config.toml
time_shift_ms = 100
encoder_norm_position = "pre"
encoder_mlp_ratio = 4
tokenizer = "word"
fusion_encoder_layers = 6
residual_init = "zero_last"
muon_scale = "spectral"
warmup_steps = 140
weight_decay = 0.3
Rows from block 3 of the audio encoder, named by matrix and row number. Rows with one number belong to one neuron. Each number is 128 + 32 x the weight over its row's rms, rounded and kept within 0 to 255. All counts start at 0. After the name is the row's rms in percent of the matrix's.
# fc1: MLP up (encoder.blocks.3.mlp.fc1.weight, 640x160), inputs 0-159
# fc2: MLP down (encoder.blocks.3.mlp.fc2.weight, 160x640, transposed), outputs 0-159
fc1.327 068 [172 152 133  92 139  50 107 100 125 158 166 171 134  68 152 129 112 128 146 102  75 143 140 132 137 172 110  68 176 103  79 190 115  65 137 147 189 115 141  68 150 135 147 156  93 155 116 106 146 105 122 108 150 138 121  94 158  79 142 132  74 147 168 141 185 108 137 155 145 141 134 131 155 133 179 191 206 101 150  99 146  93 114 119 120 161  97 149 105 139 106 185 125 123 191 111 169 143  85 193 114  60  99 130  69 120 131 147 144 205 107 139 111 117 130  99 138 137  99  98 116 102 119 150 170 166  64 131 108 117 147 134 105 136 128  65 100  84  44 131 122 148 155 113 110 122 109 135 164  99 157 122 163 166 162 120 152 159 136  98]
fc1.328 069 [123 154 119 137 112 152 128 110  73 128 112  66 118 110 159 164  73 128 120 111  99 137 182 110 139 120 172 154 148 144  72 195 146  46 143 103 132 121 130 122 163 161 117 105 152 134 125 197 128 145 119  91 102 139 143  24  68  93 145 150 154 142 147  80 150 165 111 114 101 204 126  88 139 177 130 110 120 137 102 144 116 125 149 182 136 145 131 176  94 113 123 124 128 147 112 144 121 163 159 110 134 166 136 133  24 118 181 155 104 100 128 130 158 141 136  92 143 131  84 109 102 170 104 158 109  86 123  89 103 148 139 150 145 148 108  85 116 207 182 148  77 139  75 141 175 109  81 173 147 101 136  71 167 173  82  93 119 148 138 121]
fc1.329 171 [138 120 137 121 111  78  97 136  69  83 145 144 159 132 138 117 126 125  89 126 156  83  84  81 127 115 145 128 182 113 136 148 111 103 146 156 135 153 106 127 137 164 170 123 144  80 147 134 124 154 105 135  79 183 115  93 105 102 109 107 156 114  90 156 163 131 149 145 177 131  95 154  47 106 195 112 199 141  71 130  73  98 122 182 147 126 133 120 124 130 108 183 123 104 209 153 108 140  59 150  75 190 114 190  94 112 154 188 107 180 175 126  90 144 121 147 141 156  98 149  80 126 145 138 118 145 112 158 107 135  82 109 138  84 205  97 139 141 143 112  51 175 132 132 147 127 134 116  64 122 122 106 117 161 183 159 100 143 176 167]
fc1.330 094 [ 78 111 136 114 113 183 105  60 114 151 131 167 100 191 132  81 142 188 155  87 145  81 165 156 129 130 113 151 133 170 143 127 107 108 125 191 184 135 115 212  71 132  74 170 169  83 141  91 105 117 111 133 134 139 135 149 174 166 126 167 126 134 151 116  79 130 124 134 134 129 109 155  78 139 149 129 131 102 131  82  70 140 153 168 131 107 126 103  94 105 104  77 149 115 155 145 162 171 164 127 136 110 121 163  87 104 143 137  98  85  97 153 129 131 163 161 140 237  50 104 148 100 177 112 149  42 164 129 115 124  75  86 124 197 142 127 140  88 140 148 128 143 135 103 145 156  89 126 153 134  93 110  99  98 155 169 133 119  81 131]
fc2.327 072 [ 81 122  78 166 127 230 136 139  72  85  97 100 153 185  99 146 130 170 114 123 139 191 157 105 106  96 138 111  73 154 144 129 141 194 111 136 114 138  83 158  70 160 109  90 175 124 155 148 111 166 125 144 122 129 108 133 133 173 175 122 154 161  93 119  77 106 106 110  67  90 103 138 100 163 113  89  84 148 141 178 139 174 126 128  77  79 178 127 127 124 152 102 138 122  68 120 111 140 156 125 147 169 143  74 150 179 141  64 123  91 153 136 148 123 117  80  84 106 135 118 197 110 119 134 125 131 204 128 114 147 136 111 117 155 154 215 167 159 155 135  68  96 107 131 130 144 121 118 116  66 122 149 177 125 114 100 105 118 123 173]
fc2.328 063 [117 133 120  98 102 175 134 153 174 174 129 143 163 163 154  83 144  94 117 163 154 117 120 122 126 113 151 165 148 114 135 119  71 140 122 161  72 200 128 162  95  79 123 162 126 123 102  90 122 115 129 133 154 103 113 198 123 146 108 164 209 151 162 181 111 114 161 102  93 113 116 201 132  87 139 148 154 117 129 150  78 168  97 100 113 123 161  93 187 141 131 115 125 155 147 108 165 136 100  94 136  82 188 134 156 176 111 103 171 146 150  90 106 167 100 136 111 153  97 116  67 147 109  58 124 147  63 155 128  95 112 110 130 113 139 156 158  85  55 134 103 112 144  81 144 148 168  47  87 123 164 181  89  92 125 113 127  95  50 138]
fc2.329 169 [120 133 140  95 153 160 124 114 127 169  92 143  90 126 131  94 145 142 136 127  94 154 163 106 121 163 104 107  57 173 142 170 131 137 136 162  96 106 175 118 136 138 114  91 123 137 130  91 137 201 151 130 204 133 141  90 198 153  93 149 136 175 139 134 137 133 106  62 106  76 164  82 126 150 140 192 102  16 162 120 128 106 100  85  74 122 113 148 150 197 189  88 134 101 161 159 120 175 129 129 161  76 116  65 102  71 120 103 133 113 120 131 175 131 128  93 120 126  85  98 117 146 135 112 135 130 107 156 223 102 172 120 187 135 136  87 148 123 157 112 151 112 164 112 116 112 127 144 141 117 138 128 159  91  91  90 132 175  60 135]
fc2.330 091 [162 139 158 144 124  88 163 139 198 117 107 100 136  76 129 151 123  81 103 100 107 175 106 130 146 143 122 112 125  95 128 149 140 224 162 124 120 153  98  10 144 120 140  81 117 143 110 144 171 146 116 160 100 131 119 108 125 118 120  92 107 127  42 165 161 136 162 114 108 120 116 148 167 155 116 135 159 137 116 170 144 128  77 106 128 126 115 158 149 120 193  92 185 129 131  99  88  72 146  98 119 171 102 132 179 204 156 114 133 129 148  93 103 106 104 135 133  18 148 115 155  80  76 145 162 171 106 122 157 142 155 149 110  60  86 114 146 187 101 120  80 114 149 126 145 125 170 152  93 131 170 131 185 130 133 107 134 124 164 116]