config.yaml
model: "audio-text matching model"
dataset: "single notes of musical instruments (NSynth)"
train_examples: 184686
noise_aug: 0.01
time_shift_ms: 100
n_mels: 64
hop_length: 160
input: "log_mel"
spec_augment: true
win_length: 400
encoder_arch: "mlp_mixer"
encoder_norm: "layernorm"
encoder_norm_position: "pre"
encoder_activation: "gelu"
encoder_mlp_ratio: 4
encoder_parallel_block: false
encoder_inner_norm: false
encoder_patch_size: [16, 8]
encoder_layers: 6
encoder_width: 160
fusion: "cross_attention"
tokenizer: "word"
vocab_size: 106
fusion_encoder_width: 256
fusion_encoder_layers: 6
fusion_encoder_norm: "layernorm_no_bias"
fusion_encoder_norm_position: "pre"
fusion_encoder_activation: "gelu"
fusion_encoder_mlp_ratio: 2
fusion_encoder_head_dim: 32
fusion_encoder_fused_qkv: false
fusion_encoder_bias: "all"
fusion_encoder_qk_norm: false
fusion_encoder_layer_scale_init: 0.1
fusion_encoder_parallel_block: false
fusion_encoder_inner_norm: false
fusion_encoder_drop_path: 0.05
fusion_encoder_positions: "learned"
fusion_encoder_cross_attention_every: 2
init: "lecun_normal"
residual_init: "zero_last"
optimizer: "muon"
muon_scale: "spectral"
lr: 0.011
momentum: 0.9
nesterov: false
orthogonalizer: "newton_schulz_5"
adamw_lr_other_params: 0.0017
steps: 2800
batch_size: 64
epochs: 1.0
lr_schedule: "linear"
final_lr_fraction: 0.05
warmup_steps: 140
weight_decay: 0.3
adamw_weight_decay_other_params: 0
Rows from block 2 of the fusion encoder of a small audio-text matching model, named by matrix and row number. Rows with one number belong to one neuron. Each number is 128 + 32 x the weight over its row's rms, rounded and kept within 0 to 255. All counts start at 0. Numbers have three digits each.
After each neuron's rows are labels from the 100 texts, of 14976, where the neuron reaches its highest value: "fires on" is the input token at the peak. Only what is clearly more common there than usual is listed. The data: single notes of musical instruments (NSynth).
# fc1: MLP up (fusion_encoder.blocks.2.mlp.fc1.weight, 512x256), inputs 64-127
# fc2: MLP down (fusion_encoder.blocks.2.mlp.fc2.weight, 256x512, transposed), outputs 64-127

fc1.91:059086128134146133081090101129048157128114120122074148116160174093119151070106124168117111127146155089133083136114166138210110094136180112088138156111160119138069112134124135148115134140161171
fc2.91:174145136145117162152098121128196113135138122161107117117122083138133074169125147083153137123133128125128153080123079114044127159125042131140149071152133133059215144143142138139132128130115111
fires on: "f"

fc1.465:178162125110112123160121082114162132042171143130123142213143102141121113146094122124128113213130121140106124117147123157127122136093141107138102133143125065140144143106144120144163111160128151
fc2.465:092113168124172095147124158146147174134159130107106106121118086142118179160116106160168126101180125120154114173133137107102099167095183066119084106143142155098034113135131098102130123129151138
fires on: "bass"

fc1.226:182106127131100126092101126111111150128157138160190155142166151105134145165151123124134157159099122105102154166105138112114120155110035138130171114174099122147161093116094140091150121183122186
fc2.226:052135117127182154154178126143191147115113135119087127173119104129108091085133135102110122116111131152134146127131150127145145159155195135124088144073140111116085179119153099105147159128118105
fires on: "reed"

fc1.280:165125129139148143111100183096034103139172143155122108152148194072157166095078140138094164086092127110077105222154155135155118115052103145125101119061120120096087135184109100132144103173114084
fc2.280:135128142129104126138184086128179114113072128153164144147108035132123119148184119118115132114131131169127157065125133138075157186178110121127145130147110138146121134088146145118129172126107127
fires on: "d6"

fc1.289:119127119121145128116115125174117187155175159117167124124160114166134125119174125173122114147152150076156136063107123120149113125111208121078085123145156159106080210094125088109154157146129145
fc2.289:166153154139130125159130059125122139140085115143102121151118140127154100110098116043130137122111128151121102166124142129110123120106078106127157153135118117179205060182125145141128111127151127
fires on: "d"

fc1.37:066083117150091197152142105177106041109131135067169114145141193094124109100146124107120162083099118135155112177105111112006165105060130141128186105123157147213119100096099120177098108117138081
fc2.37:163127098129169035090142194107114189143110105148114134114121091136149121163073136153122115141152127086113161086127122122243103187161124056127074141143129117006180147169136139124135145132132144
fires on: "c5"

fc1.198:221113158123149163086118162134084073109147133152142171154170086118135180144162117079107128141119110122088138192140113137204088174133091156113168131169154141142155118149128155211080120160147127
fc2.198:047122105129119109184179094125205135119132119098139124153118119117125090098107123153131111129130128198135105114134127120082134096166160100140068133051131128124053147076152082105122190125104135
fires on: "4"

fc1.504:136133093169153148148148132134154082130208158086147151133125162064105080117104128089133142085134044166111102170115114123121141144121151171138142134089148086194093058089099126193130123084090099
fc2.504:087120132125108087074117180126062166115066107158107132121130118147098148125135138164096128130105130123121147110128136111112087099129140088124108121158112123046172197158134134125127133128145148
fires on: "c"; "c3"

fc1.422:097128145162178166080099138126024131110057120132133108141140171100140147100094159091131170150133148163147126145137119083146147119127079134135134083093110154183169107124139134108119117162111163
fc2.422:185131096130086097195157098131228109121193134153140129122110076137137101162180115176135125142106128120126127116126132170059113095142147139127148139112126128069081160105125114135131171125134112
fires on: "#"

fc1.241:122105160112119126104109154104046073092174087150067154141148134079129198128087111146118133139114138178110067104112112143087144076192197125125134130106148127128131140205140153155095110116100186
fc2.241:116139061143128164113151151118203156144109145082169119109114107135113120100111134127135109135137132105133146103129124126208152144147027170126137131124116139113087106079134089124127141137127096
fires on: "e6"; "flute"

fc1.413:131133138111127108128133119080098114168135116125151173139141092131143152170185151157096133220111143134100155193093098152141118143096097110120171127162158116105065125088126124168130142194135154
fc2.413:084129085122129165086138139145134157074129162123080116201112164130081070031105116145142139106106124148144118125134145105062098118152159160128114128081126142177167135168128126102126139121113116
fires on: "d6"

fc1.258:106111135181169105158148131105126066162207093107129123112129106141122117105136104123120087216115124132118111190100124126101157172111112094119137131144122122124164185098133094140103131187154159
fc2.258:166144105105111178110070160159141128100100165142103128136087126131114146143059112134138144170142126161166173088132138155123101115167076160144129124159129108191110140142124146113129126127109125
fires on: "d"

fc1.66:157102161156179138104118110167160088177184144136143156139100096147174119129134103139174133162169107095138162089086155159105162162102209117099085141099125119140099136050116140098092124148094138
fc2.66:095149071109090133199143133119062194121052114151120117117144153131136121153103139105080132134079127115136107171134122126136079084117063118118145131149119123105200130151120095133132099129181129
fires on: "reed"

fc1.313:154106136124089136111123158158176083155190107115114155124098085119168151118167107139173140137189175162150096152121173147154120099110107153140074165180123140179078124124154153102164111126060161
fc2.313:067132147125149171120117116113029228111086144143132128146133164153100103125120150155096152114051135062117148123118118123096111152151193109118154123065109121091169135194109080148121156138164106
fires on: "brass"

fc1.368:123156103135127121150104115109137178096139149119118074138168134173115122108150121100151102099149123113127140067140108148150140151107047123116092118118133134156164118129153099131162101110174105
fc2.368:150121203131135123123153074142126146153122137110132130142103103106144149161131098129118128134147128148129101191124141126120113095122211100127166130191129130081072147132132154136135119132126176
fires on: "bass"

fc1.53:068126143121121133132133110130143055099115118162143099133108148090123095154058137119153104162164146171129119188122138144131181067129147118165174120062115103188184114081134181161101111119114142
fc2.53:157121097111117087087117187121049208144094110096101138094142151146136166141171136173144136134109128070122128102130107119100132171139131125121085122203126168041091133196112095127132136133175112
fires on: "g4"

fc1.381:082113145122139079106171095121059187142073135099145125077120112090098151132089165120143124137078142149101086157102133121129158116082165088136127116107145123109094155055106089114136117074132116
fc2.381:182131072133110163135136188131170083115190135147085136208130177123095089121203116118110142122164126131149184090132113112107113141162091145121145125087129120117143122188141162127134151134082097
fires on: "f"

fc1.236:177095158163119119115125153085111086159087115132130185138137101130129211152126143144132144128062158109123097182125107080138090128074102160145156109192140106155062154159106144134155138116115160
fc2.236:072115069144123167115166124115142131118160144105121121139130152127106052060158135139113109112146130167135178090134133122087146124166138095119107142048124141068228121110132122124126128130107088
fires on: "e5"

fc1.175:184114142170145095167129074119111185146118113106109121129110143151166070106123107099145106124156146097133093166112098136115083156111123123091078129061080117148164140185143118085165148163120140
fc2.175:061152096133117161123142187128168053125152143164140139199125162128087135161127146116127143132133128070140187141125137138092161123105127159119124094148117117094164176058122207136130154128128145
fires on: "bass"; "f"

fc1.477:105128115153127120170174134138107202140100135137132116094127109178130141149141155124127130149120157129064143188104093098087123176091088099114131128211142145147074171157132131139141144145158118
fc2.477:132130113119136152097107106126165034115158131118121124219125130108135103092104101111126130098141125132163120108136163169157125089133173141138110113016142129120171086130124141125131083121109126
fires on: "a"

fc1.425:093147118072145053131104184114122171088128101144160106123143123095171168159174123118144120154135142067099130157182163163123127113082113112119100143110130093162151184140148139168083102078126116
fc2.425:086135130160136177135141074128151114141166123130098126175117145130121115131153108142121113122187126158111140105131133128135130124114167089119114150154123128066075079120126126127123102130139138
fires on: "bass"

fc1.59:074084155113165102119132158109146204128091122138068151130136146127117135134138176161176158108082115089078136053141096188154117138102136115183123180177149097132112142112093114114129126088132131
fc2.59:152131039138097153124148086127142063127141147108182137123137137123124153105187137137096121120153127124139147130119123074158126091140091138124116119156115110126180062127149179137140126138138090
fires on: "d6"; "c3"

fc1.24:115148146110158067076151118152142104044108108132110145099103111164102082152130119120100107193131128116121193059090169138163109209132118135120178141103117153175071154163142166125069122150097116
fc2.24:132104032147160153188172123124132130161146136091104130113145080137093117125162107111140122121121128142120141205129144109142141085103140141136141105126127085059084092103132111127141143131131138
fires on: "f5"

fc1.349:143128080136140162132109123161070110133131147145167118174154113081134090128122139059131143092085103155134137198139167064142167127095052195118144116162141059138171072156127134135132069141086075
fc2.349:070123153129091108120066153114178154100101116156072127117131185140119155091158135189115129127165131062115112103131104150076123178162180058130132122083124168121097185100127143131124191123162157
fires on: "c"

fc1.110:133143119190142206145155116104101128112083158160098119116141206110121099116146136163083185099065076161171111211156120139149122113082125147116148109062119102145141118063087114130077126129167109
fc2.110:088114084106140044115105143124133139130121105106184142172106059125153133157118123106148133130154128064106152095127130122058157175153152074128080136238127136108085145194153162131122126122093150
fires on: "c"

fc1.26:152083175157132151142148162079141085087183120158182142108103156150131107140102151145095165217092148101066146115068103118149137190125136119140121112148118183060079166149132156143121128105127168
fc2.26:183146000146130136118135132132082152155085151127067140153139121133124170140090128127171131092160126158155136158123131098053112064141162146128100140172133104205158109172109121124134173127122115
fires on: "d"

fc1.39:105128115140069187160134094129141063083138141140160110137138185099114076136103131145146100107124128086170144206136133126092136111136063149132177104076115122224200127072137146149113120135134130
fc2.39:140117103135191058085090190122090210132103125091089138109121103133131148136132127144137132141114125147106114096130116108171141160111212090119075126210134131009093119200124126128132131133143125
fires on: "<end>"

fc1.3:058111107107150117122118144165129065165004133111144092075109144085092136119093134098143112089088145189114118218121133129126125104107155096142117136194153139120098115107140128149142160103129120
fc2.3:173119132123080121142162133115041136136204114128123145158134120120185146162147135171110133118186128099129126042131105119110131155148092138137111103041132122110159155168118115115140088135092118
fires on: "f"

fc1.318:109107126127121117091087116121089153161095129133096143067142122101158168128134160151138139089088121128123133102142107119064101156175194123121139130151137157058063157089109139108137184149151156
fc2.318:140133106144119137187202132126160091143154133150162123157138122114112057106096126093103122136104128165140156122126131101158121091092028156136134120126140070208255080148159130125133108137109119
fires on: "f5"

fc1.119:122107126117090145124132159139157099154107116102115134139115145082129112111085122123134114111094107173153091131100126162106131096128101100129132140153121131125208132117132126110166117150132174
fc2.119:093126117123186115143135098144083181110119139116128134131123084125137173188140125130126141115154128090134165113140128120163130179112094117138066107095146100111084129157144079104125130136135119
fires on: "brass"

fc1.182:060125122119174129132083121103087138201053138110138111129153143073115142085087130103134165116148135236135134115154108130174175148154119122137135136074089148116152068116113145093071134136132195
fc2.182:177140118137109146134147134145159155111174124178160134135121095123137102150169140115120116146097124061130149143128146128072069070132097166135137144185138099117102179082153107128135191131117105
fires on: ","; "f"; "#"

fc1.396:182092170143129147084124164072076153133092134178104153140134215114124159109129136191103176110079143111110104235111097131126090124094099154156112096170108149097085175136109161087133153179133155
fc2.396:050123070131132119205143084124185091136165134130127128143117028135144114136113118108109125113144133159131168093138151129051169149154139102125140121068127117150163094130129116125135133128110109
fires on: "e5"

fc1.82:150111092141070144117127152118140147135146135110103101126118103146136120131122123112157104098150099059146129188168124091117117176150122173144127125131097170229104118146116109085117118128122148
fc2.82:128131175147175133125102100128129126120100155153142136177117146113145106125172121151080134128101129172131120128117131166146137084102138061132110142143131097054160140118135128137126124124138102
fires on: "reed"; "g"

fc1.255:200145127146142165133137170160083041140168154143109113131155150065102116122135121083102163083111097134109121197150148127145127122050081199083162132092146077111153121164111120166133075125105084
fc2.255:032118134111108096107112083121162184128083112128153138127115128142149161116132141165121130119141130129129106092128120134086160139176176053132093128108120150195070136106154132110126211131127160
fires on: "c"

fc1.480:126111115109133093140106129145080089136138180149105124126155193121132116145055157128104159160186129131083092189116109123204110078156196103143129105100139129123147113144090183187148157060113147
fc2.480:081130097129095131120067121128196144130044112118150125129124066129149175128152132076142139067101126096132128048139129151041145168149073190144131138097142125129088162135130086113127180125144125
fires on: "e6"

fc1.275:092149129098140139150187142183084086122163119100125115102148121122086124123106121116127145162120132202126112132087136159154148102072149078102112130112132147107148159094130097148149111093133132
fc2.275:174136118111125123097102167130144192122119132120118127202102129123170166122148106129122152113183129092145113102128131138151119149157091153143104108101119139112081094195131099126121149125098117
fires on: "d"

fc1.389:206131124156090173121157147113086067148140117154104149129149158086145138113135121120077154127141097148149090183147122122132106094141077156102182129122080113088163116129117141111124135151115136
fc2.389:042109105101187088103108110132146146131099128101133138134117126129117164123079131130142135124109127107127155096127125139145158182139159098130058106140130136156059118129144098124123119119121109
fires on: ","; "brass"

fc1.304:150139130115092143133087143106099095127118132142184113129091151119118105125086119151122158141109124134103089091128128133134097103105097122153185146144124176154104128081112110145078150112117072
fc2.304:056130153122145172132132105138145175135158176121080120144111109119099131120098127090110123122151128133137114224131141125090161144131165126143143059121122082208061081181138102114134118128095128
fires on: ","

fc1.362:143086149123121110065088108142146137148138132163099156186079170150149160124111146195137147153137130113141111134099169150070111102101114118123109125180108165127150141148130151103088147185077138
fc2.362:095122106140138132215145165121113102125113133118114133086142096122127130151111128082125119128156123111128154143139112112180181156145098125114122144093126108117123087107113119129140129125169118
fires on: "brass"

fc1.217:179089129129117113076122181107198062135206145134103157164118129133088144126105127110159147090138107080121126000103109159238152083148135172158092092136140105193082087131142162148141158115104122
fc2.217:103133187112120108178108079125027161156055103158144124047123138132195114157094128165099121144131126146115129174128142123042110163126149097129151144151113121046217146134117082120126093130152129
fires on: "<end>"

fc1.344:177096130166115120148125149062088091124132156128118137126168181117149115136146129175125131169111110068139137220143104117138095102124054172152142144102125105102149146163119153140123123137151141
fc2.344:074118134125164130078084107130198163123122105115097132120115118128115151062090146124160116110139129179123118099131126127078151134139191082127115113136142162167096094111136160139132118128139133
fires on: "d6"

fc1.145:129109181158160152150195181120129118119099116112103161143102163173101143087051117101128131142136170200148118110094064121117171163115099122118097116169096150134148108132128129111146112116154152
fc2.145:114144074125118091153067055140120160127168136125120118139124094115179100171150116127157133121128123055131107141130170157199133079138125130137181140079149123097066153152120107113126129130108130
fires on: "g"; "string"

fc1.287:029095106153114102142125104146103141246134108074081097123106124158107078120114141121125131184102122116117129201115117139061132126112156063124169163135108077118143168096113090113095141141115170
fc2.287:241130128135163154100169185140128110096126134178129138204116135119151153149112139149149135121177127097152160075130090143087105148144013169132106116189134106112192180168141171116127098126083121
fires on: "f"

fc1.319:138137131106155082092091130078130164181037116132194091132096137105145132165066160088164133138083099143135097103136184106168191129144140142149138109077094132104127132087112136090136142120119135
fc2.319:155113116146083135138216132133073125122179122126021141140136139127126115104239129153129142131130128125130170140133087131062082095141092137141138137175145107103156146142138172121129154124113116
fires on: "f"

fc1.338:119109129106156164125104128169111082168065127111150157101139133140159140133112162123143126114071172107133141129077174130146156073125132060103069150127172121110122190121119094155111174206145110
fc2.338:122126143129095149134139107119109155099184145116123121133124120109112100115111109130148143117173132129136107119131098138098095160108114158128159097112112127105130055154100140128130082119083114
fires on: "4"; "d4"

fc1.359:080144187101177109124126135159120148179075127129188134157115093124101129110061133107118144142142164169109165113100095109154123174086057150139158080117124095151075097141148163136059124112123152
fc2.359:172129042145072128153147140121113117111173136134089135135126122124128117137193119157130118137115129150120112129135160128053079050149155106126108170115124128069191186110123096116136204128130125
fires on: "g"

fc1.57:115185197141121151119152123140072087133193117119116116112099167107153128095151112146106161137191077099136119091128077156125107130149109142137103132129107104086097150115120171094096116133095132
fc2.57:150116051124149125146112077120119123155074129083169128117130077124083135142117097046161128109100129162127110158129191095069151110072129139118130139110120095168144079120135116140137158132151100
fires on: "g"

fc1.133:137078123160149144099091148091043162148171107110162197146100097159124201104077136114143126123127135123149100121102097081053110150113127152137179084230117138190076099140115138109132155103116149
fc2.133:138138066149126146177138109130185091116106158124075107144131135123130045107153126133089106136109121113129152143135142134225124062159096112128111163035130107009216166096131116126126113130132090
fires on: "g"; "5"; "#"

fc1.81:119138117113116133105133127152121136148195096132136191155113104156142161125133102102144152133133130153088146077075084156061135174142202128113155127210118120169081107106105141139171160189118172
fc2.81:094115091134127117181122116135122123119069159116107115139157126119135096140076114133109127119109123085165106149155155143168120095093028121122113112055135100089224135160134081104125086118127126
fires on: "a"; "brass"

fc1.499:095074156157107114123120128168139074141112121119128126111098205124137152113114127136130119116090139093113097104096126112065118091094151135155099090161119154116082120145126148155139174164127129
fc2.499:168126082138110108141210188115097141129131122118125130121145042137125097146122123120117139123142127163116180111133130127209143167133073149122162168111125101116209148147132122127123099120115131
fires on: "c5"

fc1.192:159131122158124122153120130110116216093178113155059123145152165091168105154123135117097116163136137128129119153112127106033141134107116126124152146092102156078173103108101146130119068113132151
fc2.192:109127143117168149077153151131195096138093126089156125130135141138053165093151138128142124125101120094141181135135131141243132131152097141126096130163139113149053140119150163132131177127141083
fires on: ","; "organ"

fc1.384:070117159106181103100125125142081063114092148165139133121100170101131161132106134209111128142133156154138149137129124157165094084109189090150078126095147131111100145120124144123110146141123145
fc2.384:153118098133050131160150158111107169145147110080100125110131083137153113104128129096127134114149130116123102105128102093043143157135074153121170135121122130138172112163112130142129126131130122
fires on: "e6"; "e5"

fc1.420:120119145129202109119131097172127116155165139151160146154116083154155142134123127132147116131159144118130108000093160128146130147089184097098062154142166105109103165109161097133092105153093137
fc2.420:160146155132077151161135123122131184124102120113095105104127157125113114125167121084151137136132130093125133213139124124148112144126054165123206143119125138129148110126109138121126137119165136
fires on: "bass"

fc1.322:175138176097108158139162192137175169153123114144034129132106074115146092133122127143098123090129112142109122237162094163115087167146152139145132158164106118079119188150109105101180139149167174
fc2.322:005117085136149127146108033134086078120138156135209122126141128119114160122136124157128138101068132182144120101129155117047131054081091090139090102045144101215165089135143110108116136126100122
fires on: "string"

fc1.309:095143178183156123165197118140106187088175166165155127094100152191140147129108154156135114185172120117101105099099071092164088173106129099112122110144144125134116172137118132125120109125129122
fc2.309:172132081118128127132100127120199064132103095106119115172148113126122122124173121066162116105088127129127157144131171162115136087113119145127120137086138135096166090132130146138129101118153107
fires on: "g"; "vocal"

fc1.103:075105099119125167112119141166092082107076127133187118136139191086139152122087149143152134115162130187158123161151157103146122076148031076130101141063113107181159105084151172098126144181106185
fc2.103:160129109131119098141127141107133175110152120099047136133109093147125080124169108123106139140110127050108135101126113157124142179098191177120176107166127119031096142187093110147131099123129087
fires on: "#"

fc1.70:177093137143097181138127147118094158134120133094119162155129080131112196132107129135144118119094145076147111203141128146054109162121112139094165099249135137154144185101098092153109119145126106
fc2.70:038127075132159107182106110134153128112145161135111126151138177125120062131149107120107130126119128166139143124131118111225156137131162094136095142018148121081110071150143135092130175127144134
fires on: "brass"; "g"; "vocal"

fc1.317:186157142162129086099167150121105186183134144196158115070145120124146176167128159147134138128142183112070129189136150122140094148123064105124116137113126109138076165144120089126132144151145131
fc2.317:100121098132101191127163117127137044089143144086116131209127115128097086080211110121123146098095129161149149109125122142114148139127165158129125119087128129103133124111118188136124102119074099
fires on: "a"

fc1.299:080116168090118157130105143118120151106148147106216118129084093118113163135077133116125147059122096094152145103166112151146141151093159107172103068133150125128127137132124167109141084079111103
fc2.299:168129072142139106156166067136125149134093131106035129112140148129098137112226115128125112164132126107140098174118130124127128103161167108122131182088132135127195078101145122113131210132146157
fires on: "d6"

fc1.86:106144113138080123131124102103161140098210150141102081122122121193108121136067135132169076112124091048114098107161122123185118146162101092141125070113103136167180155121142135136145086126098086
fc2.86:207127150131158110127158158126116110141070114123159133137127070114118139151189075102092132128106128207128138116124151120122103141082151170122139141140119114069098138146123087123127118136167157
fires on: "bass"

fc1.195:136140145146144086098128158119152118162067149178081121098095133120093143154058153149118105110109131113156126089149107138201114128180117134158106062128128150109099148137136131137134161134130140
fc2.195:138111106143079142187160124124079098115179131092126135144135069115183101117192116132149128120104126174124118131136132102080141094089107137134132150116128099114209120130124160119135097124116126
fires on: "f5"

fc1.487:134096129125119098117109165140109138137209115128160131123088134084142175137157112187109127104190127078142158088178140141064094120135081115124069113195116114121101160154169182090178133120135141
fc2.487:044126106136139176173114114128118136121045149110094126098148115138137072127122147088101136119045128146109133160120157126171169138095170156133146123082130115159217090114117079121123087127157126
fires on: "reed"

fc1.358:205111080155081137126155192139185140141181137105115142121154111102107106139186136058063171077090115147103125110126132124114154136123114170083156148171167081185113145116099089186156144126143089
fc2.358:020121162126169118096117059124059118128087141134136129119122185135158137083067142205158132123136128091144135163132107145128132152139168083136073109122130132129156088141145183120125105124105128
fires on: "c"

fc1.311:105108121125178118120105128112036145138148116140145123175129111132110164136103177129176136206128171110087185093105096093124163148073183146101151079109109134152118154146121174110115114130090153
fc2.311:201138119157100179123125130120192140121089141119082130132124160125128073050184117112117115126117129145147114164129151142121091041169102112130121189130125129062171109106136118134122204124154117
fires on: "d6"; "g6"

fc1.468:165140115157113180149139145153135130136217139085148102132143150146099097152125121078115135125171105147137126139107122101057148167062057167086201089165153120200096093087106103135152113102144080
fc2.468:102129104135155103086111133134101153098055141140111133161115134132150108100142137155117130131069131131109133147122151140230118099164228074133076177112133132077152195162141127119125143123093144
fires on: "c"

fc1.232:105124112095133133151111174089109137107117118076051085145124130138086097070095132087125115124117135176103141136120094123160159095139144112129135115148122152115153096170129117160138135092133139
fc2.232:190135140160130119112129106139107133125164143146175138137114125108168151143128123183129126121165128112149108094125147126139117076134114110138138156102136120141075144120127148127128143125112132
fires on: "d"

fc1.459:114105114094118088134139081137132075137093086104097172150118154105198174112133122175147165126119153153132118162104155168017145064111073110113081163110143148117097126135154145148101139184093148
fc2.459:095136128129128170124150218120134149122160155136140128103133123144057106148106119093111131143173121080130136118132105105234139207146153174110191108161115114145135092134113118130128136128161133
fires on: "brass"; "127"

fc1.445:154122119117146144111110167138122096168179164121063116136131115093128131112138128106106170081103102048077103211118177148114107084073131171123103125169162087127131144160130077223124128197089102
fc2.445:065112185141093111155168111128099121118081127109239127112132125135109140137161111174085135114142128211145145075133096093100160195154141056128122138046136144151110124123132145088114155126165119
fires on: "c"

fc1.320:152139113086131091104119165116172208185111094146132160098121037081106153133061136095137156140090203166073134096144117123167173112168061119110117161202135079157130119162142123160152168100122141
fc2.320:068115110154104174112110087139074049103161165121101125155149201136124115105178095152149135096151123079152121145126141112078102102117184195146118104029123142102123098136099133119128144125097120
fires on: "d"; "b6"

fc1.451:087116142165128098135089143124095131072106099125148136148095136126143150100136151147118115155171143180137096077131124108197133076102119086137150139141101086113115051149121187153084148136130134
fc2.451:161126098123124128119145129125114158142137130108054121112152123119115121150106114116155130118087131034128157139125145144088127138107119142126085123121138138096217176150132140136129115123149119
fires on: "f"

fc1.112:118133158105154132136101141159098175163164137093150113126146112143121135120156107160086128147118136120123090123091123112109106144107174081065091143133139168044165224105125075118189117179144144
fc2.112:139146117128156169151154043140210152118095138129130120180125116120127125110116105041144137102114127134140146147130145136163145135103079165131135140094134110233099037159134144118128128124139110
fires on: "bass"

fc1.437:169105134119117126120169144131121145152191131116121159087104066113119154144148106100101149074137148132089137213130131126047090187123146122122147139226130105148040136145126099118154155118135151
fc2.437:041133079144136171131103103140128080116098160123137122212148162133128079088113130139102127117087124145154116103130126139198148076134128145134100127000136115155181151109146129114129098139111099
fires on: "string"

fc1.356:122092134146137100124132164171127123185164110097145182129112206114151112112139083133152130205110127067164149095108122132129107140117196136130137086151083159105113142121150104134111133078098104
fc2.356:188127066107115161170126132117060232111149104117046133109138112134126167195107136101156129085149129118101145149128134120131139171144071119122081110150122109109099111134098139153132129127147136
fires on: "<end>"; "50"

fc1.454:071122129143117122167109100113167066102126118144132109164096174140153137156094100191187116166179124184175082117145132138152125102111070090156089105151075149149139070123135161101183098119108144
fc2.454:155123130107149118072134203129049212130127110122106131103140091137104114134132147079119138127085126069090167127128158106132122154141178176115169146142134142082144180163115077143125124124159127
fires on: "<end>"